From a checkpoint of a small autoregressive pixel model: adamw at rate 0.0013, 6.5 epochs.
Rows from block 5 of a small autoregressive pixel model, named by matrix and row number. Rows with one number belong to one neuron. Each number is 128 + 32 x the weight over its row's rms, rounded and kept within 0 to 255. All counts start at 0.
After each neuron's rows are labels from the 100 images, of 14976, where the neuron reaches its largest size: "strongest on" is what is common among them. Only what is clearly more common there than usual is listed. The data: microscope photos of single blood and bone marrow cells.
# gate: MLP gate (model.blocks.5.mlp.gate.weight, 576x192), inputs 0-191
# fc1: MLP up (model.blocks.5.mlp.fc1.weight, 576x192), inputs 0-191
# fc2: MLP down (model.blocks.5.mlp.fc2.weight, 192x576, transposed), outputs 0-191

gate.53 [255 105 125 175 136  95 255 183 155 136 139 132 147 158 119 127 128 142 107  73 147 131  97 146 127 164 171 128  94 134 110 106 208 137 107  98  99 114 131 103 119 119 114 128  95 123 115 139 114 140 136 139 113 156  86 151 123  90 100 108 115 114 139 132 108 167 110 131 159 182 143 156 133 110 117 131 132 145 163 142 119 159  94 141 122 130 123 171 118 102 141 119 122 133 133 129 106 187 129 131  78 139  51 144 126  61 146 138 116 142 154 217  82 141  65 255 146 151  52 135 138 139  86 126 151 131 147 144 115 153 146 104 124 120 125 157 130 136 102 136 113  86  65 121 141  95 108 115 116 149 133 107 137 131 124  79 149 141 143 101  89 149 100 125  92 116 154 147 149 136 134 122 105 139 153 128 133 147 135 134 137 147 109 112 144  69 126 122 128 228 127 156]
fc1.53 [170 156 100  76 133 167  82 134 137  74 255 118 143 167 136 237 108 102 110  90 101 177  81 102 118 144 106 140 120 114  85 139 135 126  88 116  93 122 137 140 128 141 132 119 108 123  97 139 108 114 138 169 130  93 120 151 190 113 118 143 154 150 124 131 145 138 165 159 161  73  85 185 102 133 116 151 128 103 186 143 124 130 150 102 155 121 133 120 122 138 152 157 183 128 144 137  38  43 180 119  90 179 180 106 132 139 151 147 115  86  84 114 131  40 124 136  79  76  55 106 146 143 108 207 119 134  94 160 178 149 149 122 143 153 100  90  98  89 109 119 132 113 100 127 129 151 126  84 129  87 123 109 110 115 109 136 130 141 126 100 139 139 147 122 126 121  94 135 145 123 119 134 148 102 169 172 173  52 146 113 119 116 115 133 183 135 132 177 150 139 141 148]
fc2.53 [139  90 132 151 151 123 134 101  70 134 125 146 189  99 137 113 104 152 124 218 149 158 128 124 101 127 139 155  64 141 118 150 112 136 139 138 168 128 160 159 159 171  91 124 107 148 129  94 152 165 182  97 130 132 125 130 112 173 103 146 167  42  60 117  80 121 146 139 134 115  70 151 155 132 139 145 116 140 101 141 143 165  72 103 110 114 134 127 128 186 110 128 152 145 179 134  83 105 154  79  92 143 181 115 142 255 139 145 137 135 178  91 103 138 137 124  93 130 126 143 120 123  29   3  88 101  87 128 148 126 102 160  78 141  88 116 120 113 141 108 117 112  85 120  59 124 131 156 106 113 122 186 117 136  66 123  97  86 109  87 148 128 155 150 138 125 128 110 117 102 136 152 142 113 165 124 134 136 105 139 119 142 119 162 115 162 169  91 150 132 131 138]
strongest on: cell type: artefact

gate.314 [121  96  73  97 137 124 115 148  35 131 128 159 129  99 179 117 142 124 176 129 139 136 115 122 103 123  77 106 165 125 152 181 154 133 129 125 199 105 124 137 214 169 124  69 124 217 124 124 126 163 130  71 132 160 125 108 133 130 129 155 134 126 127 127 136 137  98 124 124 110 149 126  53 131 151 106 206  77 115 127  96  88 109 116 125 135 131 127 128 128 137  69 127 130 119  70 125 121 128 129 137 129  54   2 124 121 103 117 112 134 127 147 117 136 130 132 125  94 193 152 132 123  94 154 132 111 144 127 130  94  77 130 110 126 130 124  55 154 131 125 131 134 130 127 122 124 123 124 101 167 109 164 120 126 108 107 128 127 164 128  69 177 137 130 131 122 159 180 128  69 160 144 139 158  37 149 143 166 125 255 126 149 132 133 118 224 137 118 128 132 132 142]
fc1.314 [ 89 121 117  62 119 162 127 126 127 131 130 116 120 135 131 117 139 130 210  85 143 161 156 133 145 167 137 172 111 131 134 125  11 113 133 126 137 138 129  97 103 135 128 132 178 193 128 160 155 128 130 161 106 229 126 130 130  85   0  84 125 130 132 128 116  57 134  76 161 133  58 118 138 127 129 124 116 148 133  91 142 153 133 137 153 123 130 162 133 104 126 123 131 129 127 154  73 130  80 153 152 130 122 102 112 127 115 180  99 153  79 103 136 167 210 129 109 126 145  92 123 124 142  68 103  96 132 113 136 146 169 107  59 148  71 121 107 129  82 126 130 149  44 141 108 157 183  85 132  85 166 131 127 182 123 100  77 125 135 128 141 118  99  50 128  57 127 147 123 126 131 149 128 130 131 122 117 164 126 105 166 137 122 125  64 118 125 143 139 127 158  65]
fc2.314 [ 95 128 144 125 132 122 127 142 108 119 136 132  81 197 129 126 129 119 130 126 127  62 129  65 145 131  47 131 129 128 128 139 152  77 139 129 129 128 135 128 135 158 146 101 138 124  70 130 189 125 128 129 180 115 127 100 152 144 190 197 134  31 188 128 251  64 123 175 144 163 131 131 112 132 125 127 129 108 121 129 127 119 131 128 118 133 128 130 128 119  83 128 125 142 120 136  33 120 125 179 143 127 217 154 107 111 200 154 127 128 115 112 192 159 140 141 120 198 129  51 126 124 114 169 153 100 126 140  43 136 123 127 125 126 138 168 149 125 159 129 127  52 129 110 144 132 130  61 113 160 128 118 134 125 113 131 130  91 128 133 129  57 126 165 124  29 128 128 127 144 129  88 142 129 134 132 119 123 127 113 133  78  87  43 120 121  73 137 145 129 130 164]
strongest on: cell type: artefact

gate.479 [175 129 129  44 128 132 124 134 120 136 133  68 127 135 126 139 122 131 138 110 122 117  80 104  82 121 107 128 153 122 138 179 125 116 105 245  84 109 132  92 138 143 128 121 164 115 127 128  67 158 132 129 129 136 132  93 104 125 211 125 133  70 114 127  96 135 226 130 130 147  90 105 131 103 116 151 135 150  90 160 128 123 144  69 118 139 126 124 128 106 159 129 124 129 126 122 131 130 139 202 128 125  93 146 133 109 142  73 106 104 168 123 117 126 109 121 137  94 134 128 158 198 129 143  40 128 145 183 134 130 214 127 124 238 136 122 132 131 158 126 128 111 135 122 108 116 129 159 126 111 130 135 128 221 169 117 118 123  98 208 125  70 106 129 129 218 127  81 122 133 127 123 228 116 119 129 125 150 178 136 130 173 131 219 131 173 160 132 125 108 117 122]
fc1.479 [119 134 123 120 131 167 127 126 128 122 138  81 127 224 145 125 127  98 116 153 136 118 135 161 133 120  68 102 125 128 121  91 136 126  91 119 125 178 133 151  90 130 165 185 160 123  56 125 127 128 101 129 152 186 129 145 130 128 136 130 125 196 128 159 123 133 167 117  36 127  79 139 116 142 165 127 131 130 167 129  80 129 159 134 141 123 139 199 131 130 131 137  91 128  53 136 129 196 126 111 208 129 125 130 125  87 126 129 129 135 132 124 125 128 127 125 125 134 137  83 121 129 125 119 255 155 133 101 104 170  92  72 183 125 128 153 246  86  78 126 130 159 209 129 134 129  94 124  86 167 129 103 130  78 124 139 115 129 136 130 126 124 121 124 129 134 113 123  90 130 128 123 119 130   0 126  84 134 120  86 125 118  63  90 121 120 105 126 128 134 179 129]
fc2.479 [ 98 126 128 125 127 153 127 139 165 129 124 192 126  49  79 125 146 148 141 131 130 131 119 101 132 100 106 141 159 137 127 224 125 139 140 154  58 120  31 129 170 161  36 114 132 113 123 127 131 192 185 187 123 127  81 168 162 110 127 169 141 118 104 127 105 127 127 124 156 193 143  91 135  81 130 143  98  76  66 133 213 129 129  82 124 130 121 133 128  98 127 129 195 139 143 120 139 126 130 160  67 125 144 118 126 126 128  38 133 127 189 133 126 130  93  30 123 125  93 173 125 100 161 133  42  94 123 181 116 120 118 162 165 135 109 111  58 134 125 129 129 129 119 139 136 133 127 117 133  82 127 131 127 136 128 124  67 129  71 136 131 127 125 125 149 108 140 117 157 105 130 128 148  86 141  83 161 127 154 174 127 172 154 156 122 181 127  75 133 120 127 210]
strongest on: cell type: segmented neutrophil

gate.467 [ 70 158 152 124  42 105 143 132 130 131 182 141 150 178  84 108 136 115  58  93 118 162 140 192 138  21  97 156 250 136 175 118 113  97 121 138  82 133 129 100 114 165 139 142 104 135 129 103 130 138 119 159 136 136 122 128 105  61 115 138 112 225 120 126 168 100 156 127 103 109 173 105 103 123 105 131 141 128  91 120  79 115 154 158 106 135 100 162 134 120 133 197 115 154 128 139 119 103  80 135 115 123 203 173 164 170 144 168 110 146 106  74 119  83  97 163 156 205 148 115  94  72 120 111  96 144 157 115 129 129 165 108 105 139 102  87 112  88 141 108 146 112 135 125 126 102  88  99 146 182 173  99 132 148 179 116  93 146 116 133 118 125 141 126  54 185 128 129 136 156 114 116 126 160 145  98  78 148 167 122 119 176 131 124 116 154 136  67 143  78 137 125]
fc1.467 [107 211 102 127 180 139 109 184 156 119 151 122 183 160  74 127 154 126 157 189 118 137 189 110 138 159 188 124 122 147  94 131 124 118 108 104 141 130 107 135 103 146  93 148 155 116  63 148 132 122 157 109 127 144 109 109 153 140  87 136 101  59 135 119 128 184 104 126 105 160  95 151  47 141 144 156 107  56  88 168 112  94 126 131 131 154 135 109 119 152 128 126 132  97 102 125 126 119 119  98 142  95 140 151 114 129  68  92 186  72  95  96 200  91  80  28 108  23 119 106 118 242  66 157 192 140 152 124 147 163 142 141 135  94 100  77  83 105 112 106 126  96 146 122 120  95 128 128 114 155 173  97 136 130 129 158 134 117  95 100 119 160 140 114 129 135 143  96 125 168 138 126 142 105 155 234 129 138 120 172 145 114 129 127 118 141 133 111 126 126 140 129]
fc2.467 [111 134 113 125 118 216 146 161 136 135 106 102  66 164 157  86 122 164 113 118 195 137 207 152 123 110 110 133 119 120 184 132 160 128 107 137  89 156 117 177 118 103 119 141  66  83 157 133 150 108 159  82 144 133 136 125 115 143 158  96  90 121  82 135  77  82 126 172 136 134 133 107 133 155 140 122 157 104 152 101  92 158 120 114 121 140 140 106 143 120 111 107 112 166 102  77  93 180  93 123 116 148 152 188 123 130 126 141 147  98  78  41 138 134  93 105  55 144 137 162  58 199 246  68 181 147 129 108 166  89  73 119 151 147 118 149 142  90 120 143 139 115 219 116  87 139 108 157 121 160 136  57 133 108 145 113  91 150 183 211  81 130 170 102 125 131 103 112 100 129 104 127 115 123 141 130  98 105 143 122 148 124 135 186 117 119 138 125  86 134 132 112]
strongest on: cell type: segmented neutrophil

gate.474 [126 126 151 149 161 127 157 123 156 149 136 115 114 128 121 147 128 130 121  87 121 127 133  57 128 151 102 149 173 165 131 157 129 127 118 132 173 102 147 112 119 128 116 101 133 109 113 128 126 141 128 120 149 115 121 138 149 149 121  83 130 129 102 158 200 124 255 223 151 158 128 120 166 126 140 115  64  95 100 126 128  50 132 127 128 121 134  88 127 138 127 105 100 131 123 123 124 123 137  68 120 128 137 144 128 115 126 132 131 136 109 124 128 129 110  83 126  88  87 116  96  91 128 130 234 116 126 137 135 104 128 127 187 131 139 127 129 124 163 128 127 126 130 154 175 119 128 126 130  59 119 183 162  62  82 120 195  80 131 120 134 118 106  80 111 207 195 118 255 127 131 143 137 187 117  74 158  87 148 100 131 156 127 127  33 136  41  94 129 129 128 131]
fc1.474 [141 136 129 150 135 130 174 122 113  95 133 129 123 178 120 126 139 127  89 105 126 127 130  19 123 121 134 129 160 132 132 128 131 134 112 133 119 127 128  90 133 128 124 117 123 106 132 127 122 128 138 123 130 155 128  37 129 159 182 137 127 159 234 127 142 196 124 139 124 132 132  35 128 125 127 231 128 174 131 125 131 128 209 134  78 129 128 129 126 152 125 121 123 132  65 127 155  94 133 130 129 132 135 177 122 123 100 122 130 120 115 133 124  86 118  88 118 116  88 134 111  75 129  97 132 119 124 122  96 176 127 122 171 101 132 127 165 101 164 128 128 124 185 220  16  91 123  63 128  66 126 131 129 126 122 127 152 132  40 111 138 110 161 130 105 143 129  82 147 206 128  78 123 130 139 128 130 137 130 132 130 171 130 129 130 143 230 220 111  91 127  68]
fc2.474 [104  94 169 127 169 126 127 108 139 174 157  96 128 130  98 129 122 128 131 108 154  65 108 145 115 118  44 121 143 133 128 128 130 131 127 127 139 112 101 117 131  52 130 116 137 118  83 176 120 184 195 140 131 123 104 125 127  90 161 129 134 115   0 188 145 113 182 144 128 128  75 233 129  25 188 133  79  10 127 141 101 128  73 129 128 163  87  92 128 137 133 136 132 139 151 130 133 151 131 116 200 134 123 102 128 129 132 174 128 130 115 151 125 142 128 113 122 127 112 145 171 125 125 143 177 124 165 131  90  89 133 126 126 121 104 166 123 100 127 126 129 106  91  90 155 127 104 129 133 131 130 150 132  95 123 131  88 120 183 126 122 132 101  30 131 130 163 201 125  76 131 170 143 125 127  98  74  89 126 137 125 128 127 144 122 132 124  74 140 129 128 130]
strongest on: cell type: artefact

gate.302 [137 129 127 126 129  97 115 138 125 125 128  83 120 149 129 127  80 129 118 118 192 164 118 138 121  26 129 125 109 134 126 153 118 230 113 157 125 125 249  71 128 121 126 117 122 111 187 131 111 131 137 106 124 125 105 137 129 136 170 155 125  97 108 129 122 147 140 146 220 128 114 129  81 105  80  90 154 115 108 128  69 128 130  82 104 124 109 130 127  56 255 163 131 126 156  86 125 122 147 154  90 143 125 126 137 126 129  45 123 130  82 109 100 129 131 131 158 134 123 114 119 131 133 113 134 129 128 191  98 184 133 125 146 109 104 133 129 119 213 122 125 117 138 120 128 100 131 152 157 224 133 120 130 220 123 110 110 131 125 199 124 168 174 124 126  91 170 174 128 135 127 149 173 205 138 126 127 104 118 184 131 111 161 134  98 121 137 141 127 135  95 132]
fc1.302 [120 160 152 129 124 130 134 124 133 128 126  96  95 127 134 129 138 125 125 125 136 136 121 159 114 130 166 159 114 133 200 128 166 121 127 151 124 128 125 191  65 130 117 126 128 128 150 117  63 130 108 150 118 150 119 128 136 104 122  98   0 128 165 128 183 129 128 146 126 126 174 133 137 128 124 163  42 127 124 129  92 159 145 170 124 127 123 167 125 127 131 123 130 133 127  40  99 112 128 155 154 160 126 129 151 127 134 141 102 125 126 128  48 125 134  84 121 131 129 127  97 151 126  56 124 135  51 138  93 127 223 127 100 143 103 110 127 125 177 123 127 130  26 143 131 128 175 139 171 141 124 110 128 117 129 139 123 151 128 205 157 185 122 189 181 190  68 128 212 127 129 107 114 128 105 103 198 149 114  73 125 128 130  91 106 104 187 125 250 111 126 129]
fc2.302 [127 124 126 133 133 130 101 127 167 121 119 116 173 130 166 127 104 118 125 166 173  78 130 115 131 107 168  67 124 115 180 130 176 133 134 117  97 129 233 133  88 130  34 127 170 122 130 125 136 131 108 118 146 232 155 135 169  58 146 135  76 134 154 131 110  60 132  87 129 117 146 131 113 135 137 127 151 130 109 129 125  84 130 128 130 119 127  54 158 139 100 131 120  62 124  95 206 120 107 122 123 129  59 126 119 140  67 125 113 131 130 147 129 134 101 129 137 125  78  77 125 128  27 136 162 119 189 132 129 108  93 125  90  55 128 123 116 189 116 132 125 103 136 129 118 131  84 129 110 128 122 127 130 217 101 131 129  99 141 173 127 132 242 143  73 121 137 232 118 121 128 126 123 132 120 159 137 129 129  58 171 102 129 123 119 155 128 157 116 129 128 141]
strongest on: cell type: artefact

gate.426 [130 137 141 201 112 109 162 126 157 136 118 133  90 139 161 180 146 134   9 151 114 130 142 159  93 128 126 127 139 131 127 131  77 119  47 160  30 122 204 133 141 120  90 151 206 125 131 128 163 132 130 123 117 120 129 127  56 103 120 126 110 179 116 169 130 162 166 136 122 129 151 106 125 121 128 138 156 128 137 120 113 111  56 118 122 131  83 106 133 127 126 130 191 128 127 128 118  60 130 117  94 147 123 104 131 122 188 130 128 128  83 150 124 124  80 133 132 127 137  93  95 150 135 207 183 135 123 254 136 132 168  99 130 190 158 157 126 114 132 127 116 128  77 119 132  74 127 124 180 123 104 135 125 127 129 132  95 181 131 127 134 108 136 125 203 161 129 128 126  62 114  72 169 102   0 136 133 125 129 127 127 119 134 146 120 149 119 128 133 121 126 172]
fc1.426 [129 138 121 134 176 144 109 103 126 168 119 178 107 102 113 132 123 128 125 158 152 120 133 125 127 148 148 123 124 127 163 246 131 106 126 126 138 163 119 110 149 117 155 149 202 128 126 132  88 126  60  37 189 127 130 133 147  31 106 131  98  97  98 130 142  80 146 125  76 124 136 120 194 129 138 103 127  97 127 123  95 126 126 133 126 134 127 147 128 135 102 118 125 135 135 126  56 130 151 149 240  96 110 107 127 114 125 129 104 128 130  78 106 109 173 145  83 120 131 125 130 117  99 129 146 104 144  78 125 179 143 196 211  78  87 125 184 138 133 127 130 150 195 189 126 153 127 140 125 169 170 150 166 130 115 129  64 127 216 123  79 124 102 145 127 116 126 132 124 152 129 131 128 125 124  61 147 219 132 116 127 157 118 127 159 116 105 126 124 129 127  17]
fc2.426 [128 136 105 154 124  28 130 124  49 144 119 177 105  41 110 131 131 204 143 183 126 129 133 184 159 119 130 136 111 128 100 126 129 123 121 110 104 152  56 129 141 145 126 132 131 107  98 116 139 126 119 132 158 124 139 196 116 114 126 145 137 101 109  58  72 142 136 108 132 138 125 110 137 156 129 144 141 148 129 113 104 245 157 127 128 127 131 132 166  96  88 127 144 133 126  53 120 122 197 144 125 128 143 134  79 118 152 129 128 103 167  30 135 124 127 107 135 186 168 213 131 100 125  86  60 134 103 139 124 132 143 211 132 127 136 125 127 143 101 133 128 136 120 131 138 146 104 166  57 226 168 130 120 142 140 129 111  88 133 107 155 139 131 235 133 104 157 126 121 134 146 137  91  29 155 130 126 113 130 107 125 141 141 109 123 128  93  85 125 128 116 129]
strongest on: cell type: artefact

gate.100 [132 130 129 155 128 139 165 172 129  44 207 177 171 142 136 142 128 125 133  68 123  92 139  67 177 130 106 127  99 125  98 118 109  85 132  90 126 135  56 136 125  52 137 181 224 108 161 212 117 126 120 173 122 112 126 105 163 130  89 143 152 145 137 125 122 118 109 131  83 203 172  31 132 107  42 126 129 176 129 135 130 137 160 132 255 133 129 130 123 112 129 182 114 123 115 141  91 137 135 127 164 122 132 139 132 114 188 161  80 139 137  97 135 130 131 130 109 170 106 120 120 132 127 160  76 166 128 121 130  67 121 116 156 130 128 127 130 136 127 128 121 129 114 127 109 199 128 167 130 116 175  86 183 167 131 130  99 131 124 164 144 126 126 106 132  65 119 124 127 132  82 123 103 129 123 129 118 153 100 161 124 105 122 130 170 113 121 129 124 119 128 144]
fc1.100 [135 126 131 113 117  90 133 141 119 108 139  80 128 130 125  39 131 105 201 126  92 106  96 134 124 137 130 135 124 132 165  64  88 149 128 124  80 100 132 189 133 200 151  18 125 142  77 106 128 102 128 126 133 128 147 115 107 161 157 176 115 132 128 129 255 133 132 124 131  76 130 126 134 172 130 124 104 153 126 129 225 126  84 173 130 125 109  95 127 146 125  90 150 172 145 139 144 130 157 130  48 137  94 129 125 128  84 129 159 126 142 132 129  99 212 170  99 132 161 189 128 131 153 123 130 130 122 111 125 126 129  81  85 119 155 129 144 125 149  91 125 128 159 131 126 107 138 142 125  93 128 169 128 118 123 127 160  89  96  79 160 164 213 199 113 147 126 125 125 101 130  74 116  86 101  51  68 130 131 128 123 216 128 128 122 124 127 147 133 103 127 123]
fc2.100 [136 158 112 134 103 143 128 134 105 125 113 143 131 145 149 169  87 123 112 129 146 120 165 123 161 140 121 128 125 128  36 129 105 128 126 172 134 140 135 132 132 128 125  87 129 140 128  93  91 115 102 162 143 123 131 138 234 130 117  80 193  90 133  85  22 130  87 121 135 188  77 122  92 138 117 126 156 148 128 128 122 125 137 133 162 125 145 126 127  64 128 172 127 135 134 203  97 108 153 168 133 122 153 203 145 126 169 151 144  94 131 126 133 128 131 131 127 142 129  83 127  73 130 114 143 137 112 205  89 138 104 133 178 128 125 117 114 132 154 191 149  99 138 189 116 197 128 159 141 190 158  70 129 131 128 129  32 126 128 127  19  23 120 130 148  65 127  96 127 128 131 119 119 132 124 149 159 108 102 127 128  27 127 131 203 101 114 130 128 129 129 126]
strongest on: cell type: lymphocyte; smear: peripheral blood

gate.398 [145  90 138 110 116 139  39 196  84  99 210 144 114  82 142 210 134 117 214 132  90 115 158 169 138 131 131  88 115 132 155 112  90 124 105 125 110  83  97 177 159 144 142 131 110 132 137 128 131 165 127 151  91 100 138  78 125  93 134 119  96 119 119 130  85 195 126 133  98 121 186 169 137  86 114 129 126 109 106 100 137 135 118  87 127 138 128 130  94 137 142 195 120 130 174 123 255 136 147 110 120 146  96 142 100 113 175 129 162  93  88 144 134  89  40 211 111  25  54 150 153 149 143 179 135 133 129 158 172 137 142 149  91 163  62  89 113 170 128 121 109 110  99 149 150 104 115 142 131 122  98 135 128 120 126 115 142 116 148 102 117 150 118 114 199 122 123  71 169 149 132 154 129 140 139 126  89 137 157 122 131 135 144 125 126 152 144 122 129 121 102 141]
fc1.398 [248 128 174 146   0 135 133 111 131  91 110 150 136 136 141 192 107 135 111 178 101 127 123 116  84 145 152 139 167  99  92 127 170 131 125 153 141  78 125 129 170 174 130 198 127 102  96  97 103 127 105 170 135  85 189 165 147 166 102 110 166 187  78 110 187 151  81 159 125 124 111  90  79 135 122 118 123 143  81 149  93 127 108 119 112 140 116 140 128 162 137 127 119 106 166 127 216 127 200 135 208 106 144 150  66  63 179 130 103 115 161 102  94 150 162 151  97 124 170 131 117 141 137 158  79 124 127 114 151  87 134 169 141 132 150 119 100 165  77 133 119 103 112  91 117 122 163 129 135 104 104 130 120 109 152 109 181 110  87 103 180 130 134 129  61 123 134  68 140 124 144 144 113 115 121 111  70 161 100 138  89 114 149 121 125  97 107 122 124 146 131 109]
fc2.398 [ 74 137 163 133 133 151 126  36 197 117 166 114  51 194 153 122 126 100 130 115 146 126 140 147  92 137  71  96 129 133 127 129  92 107 123 128 111  90 166 105 114 102 121 162  13 105 146 127 147 160 139 143 128 133 126 114 154 154  37 107 142 122 120 156 127 142 100 134 200 124 124 115 138 121 126 136 133 127 149 143 149 130 109 131 109 114 115 117 115 214 160  92 129 140 128 131 192 155 159  29 175 116 119 126 149  75 139  95 108 157  61 137 112  73 187 141 160 105 124 126 160 206 182 131 147 125 119 129 158  68 117 130  91 147 123 122 193 127 149 137 127 126 150 161 139 118 152 115 158  65 140 108 132 100 100 102  94 127 139 135 137  96 117 127 124 118 132 192 129  79 117 116 139 165  68 140 122 132 189 103 105  73 116 153 131 202 130 168 200 133 116 140]
strongest on: cell type: artefact

gate.373 [253 117  54  55 104  32 220 127 163 125 103 215 103 112 121 107 126  95 135  54 141 170 155 156 118 148 130 117 109 144  93 138 134 113 101 196 154 170 120 186 137 121 153 125 153 142 100 127 103 111 113 118 114 133 125 121 153 161  96  98 183  99 157 123 160 119 162 113 106 132 111 134 160 107 130 125 134 114 109 142 135 122 157 114 128 116 128 120 124 128 134 144  92 137 166 107 135 186  70 175 144 124 154 191  89 173 106 158 138 212  17 142 138 101 106 144 103 105  91  64 101 186 158 167 144  80 115 130 135 145 118  95  96 141 142 129 167 110 135 121 137 131 113 132 129 106 139  69 167 146 134 120 107 159 103 114 127 103 136 202 143 117 122 132 136 138 119 147 123 107 123 120 100 126  76 145 120 124 110  54 104 157 135 143 105 150  77 118 161 150 131 106]
fc1.373 [148  96 108 161 121 146  30  80 140 114 127 123 170 130 122 138 119 164 184  91 148 153 123 125  89 121 148 122 110 123 159  77 142 133 117 173  91  96 140 130 120 121 112 131  76  95 148 135 107 110 112 110  90 143 123  79 150 107 109 129 124 175 120 124 141 116 210 149 127 149  97 141 155 137 118 139 129 129 151 188  87 154 129 152 160 152 121  68 101 141 152 165 128 137 147 167 110 141 156 185 137 103 159 142 157 127 109 133 132 112 241 203 181 117 109 255  74 119  46 125  87 115 159 126 129 161  75 148 148 138  94 171 137 145 121 152 126  96  81  79 141 137 117  93 118 143 176 146 127 130 141 115 119 150 106  80 121 103 122 131 143 138 111 121 135 130 132 137  87 114  95 169  79 180  92 121 127 155 161  58 121 113 118  78  57 133 159 159 122 122 144 111]
fc2.373 [120 120 129  71 107  79 131 155 145 164  79 156 104  95 160 162 152 140 133  90  49 164 104 134 172  85 138 119 123 152  81 120 131 151 136 160  94 118 149  88 125 116 104 113 143 173 125  70 178 143 127  98 140 137 159 172 107 146 107 255 126 137 143 119 140  95 154 187 153 117 190 144 116 112  96 121  87 104 113 105 125 109 156 118 107 126 146 143 126 197 201  53 194 125 102 141 127 106  63 101 134 116  48  89 134 148 126 214 108 135 137 188 125 127 101 168 165  90 167 138 119 168 131 138 164  75 149 182 121 111 145 103 105 129 148 127 142 136 127 139 121 134 148 160 129 101 148  59  97  91 132 136 104  99 152  96 144 140 116  67 140  61 151 140 159 109 129 104 110  71 135 156 127 118 155 129 123 177  83 156 135 120 136 118 186 122 143 137  79 151 130 146]
strongest on: cell type: promyelocyte

gate.453 [129 133 127 142 101 113 135 164 128 161 181  17 106  69 178 106 127 196 149 138 131 145 209 108 101 140 115 119 152 116 122 130 213 119 128 200 209 150 129 140 141 181 119 133  97 123  95 119 127 111 123 116 156 112 111 161 145 202 130 157 131  97  95 124 139 127  43  81 154 105  80 191 100 122  95  90 162  74 117 137 128 147 121 163 120 145 118 241 129  76 127 231 110 140 128 133 141  89 134 115  90 146  80 102 152 123 131 120 133 140 110 105 131 171  82 132 140 125 130 134 131 127 129 144 131 104 134 126 127 125  88 125 173 101 144 108 131 141 121 138 118  82 102 134 150 122 113 146 135 125 122 135 147 147 101 178 129 123 145 125 116 140 131 133 133 147 132 155 129  93 126 130  80 105 168 158 215 120 111 130 132  82 129 181 235 121 115 139  54  91 127 128]
fc1.453 [122 114 135 126 129 207 128 162 123 124 125 134 121 138 141 126 125 130  33 108 127 161 114 125 168 119  46 171 158  87 135 132 127 146  45  69 102 102 146 141 130 104 122  96 140 144  74 166 124 130 137 129 176 122 127 111 124 124 121 128 138 124 156 132 121 207 133 133 128  81 129 118 107 131  68 128 171 116 108  45 130 125  91 123 142 130 124  37  88 129 127  89 138 120 133 129  93 136 125 162 129 130 130 131 136 185 125 194 132 135 142 126 133 136 121 123 128 135 102 250 122  93 129 120 118 255 109 133 127 151 128 141 133 150 117 124 136 132 122 127 117  89 130  58 130 129 133 123 120 182 112 127 124 121 153 149 150 153  72 121 145 128 145 126 131 176 123 112 192 126 128 125 157 142 101 115 109 175  93 130 138 153 127   0 124 224 125 129 146 135 125 112]
fc2.453 [113 129 128 130 134 129 122 124 114 192 125 132 159 120 139 112 115 199 127 131 167 190  85 131 124  84 140 144 143 128 111 136 145 143 142 130 121 111 150 124 117 126 127  93 107 121 131 114 120 144 193  84 131 129 114 124 141 119 130 202 124  97 134 129 121  95 130 113 133 126 124  95 118 152 200 162 166 109 167 128  95 130  54 129  96 124 132  51 121 118 131  78 155 109 173 107 193 152 126  46   8 150  76  94 145 130 125 126 128 124 117 137 136 127  26 106  79 101  79 153 121  82  80 161 115 128 130 178 197 110  80 134 116  78 107 180 103 171 138 130 131 144 124 115 138 142  96 149 125 131 112 139 124  92 176 181 144 133 152 127 113 125 161  99 133 124 138 156 137 119 128 131  88 131 127 223 126  84  63 104 125 190 130 132  86 239 179 129 131 125 125  75]
strongest on: cell type: lymphocyte

gate.313 [212 137 128  82 101 105 131 119 134 106  76 182 141 123  68 108 163 110  26 127 101 174 146 198 131 195 129 137 138 131 130 144 110 110 127 167 137 137  97 102 102 168  35 138 119 179  90 142 126 122 114 159 154 149 124  96 135 122 134 101  75 133  99 119 165 156 142 107 117 127 194  81 108 137 123 138 126 122 157 151 150 109 141  97 149 122 140  77 124 120 131 106 137 108 102  98 104  68 140 204 122 150 127 107  80  91 142 109 113 111 112 102 137  51 153 140 101 147 115 188 145 152 190 119 112 166 133 124 135 160 202 148 132 156 145 125 112 128 109 131 123 148 142 111 130 130 237 118 121 116 132 120  56 117 141 125 131 125 113 104 118 130  92 143  38 174 128 138 164 161 147 121 133 124 104  62 126 131 204 148 156 140 129  14 106 126 114 113 149 130 138 129]
fc1.313 [116 129  80 165 157 139 111 154  73 240 141 147 149 121 130 151 120 166 137 104 174 118 128 119 131 151 151 131 101 139 120 135 122 133 118  97 132 120 127 200 129 127 125 165  98  96 153  92 115 130  96 131 166 123 117 160 176 133 127 180 124 137 145 130  83 161  96 134 119 153  88 156 117 135 144 123 130 126 143 101 124 156 131  82 107 140 132 123 135 124 114  78 138  57 134 128 116 155 131  47 157 102 150  66 204 136 118 206 117 139 133 133 200 107  84  10  98  92 110 140 131 165 149 137 125 123 122 125 132 114  86 135 134  89 109 119  49 129 136 127 122 153 154 141 126  89 123 127 129 219  74 128 145 115 122 133 140  97 146 118 120 114 137 135 186 125 138 136 143 140 135 154 136 119 144 255 128 121 113 132 129 109 121 150 113 139 124 129 126 136 128 124]
fc2.313 [181 125 122 190 132 107 130 132 167  14 126 108 143 118 120 112 200 137 160 122 127 182 127 131 136 134  90 135  74 116  72 128  86 130 115 116 125 130 128 134 116 100 142 129 119 116 116  62 113 128 118 143 122  91 170 118 154 114  97  72 171 131 126 120 110 100 132  85 143 142  97 155 144 185 131 140  88 142 134 124 136 205 145 117 152 149 129 119 129 101 118 141 135  99 152 124 132 119 115 123 229 141 215 133 131 150 118 241 135 133 104 167  90 147 137  97 113 106  43 208 132 146 215 112  75 133 129 146 133 132 128 145 129 173 108 128 134 139 122 122 128 108 104 164 162 133 122 175  95 125 123  70 124 160 176 128 107 123  32 242 179 114 128 136  95 120 122  58 129 131 134 123 129 114 131 134 113 141 193 118 129 146 128 102 153 132 119 106 137 126 131 140]
strongest on: cell type: segmented neutrophil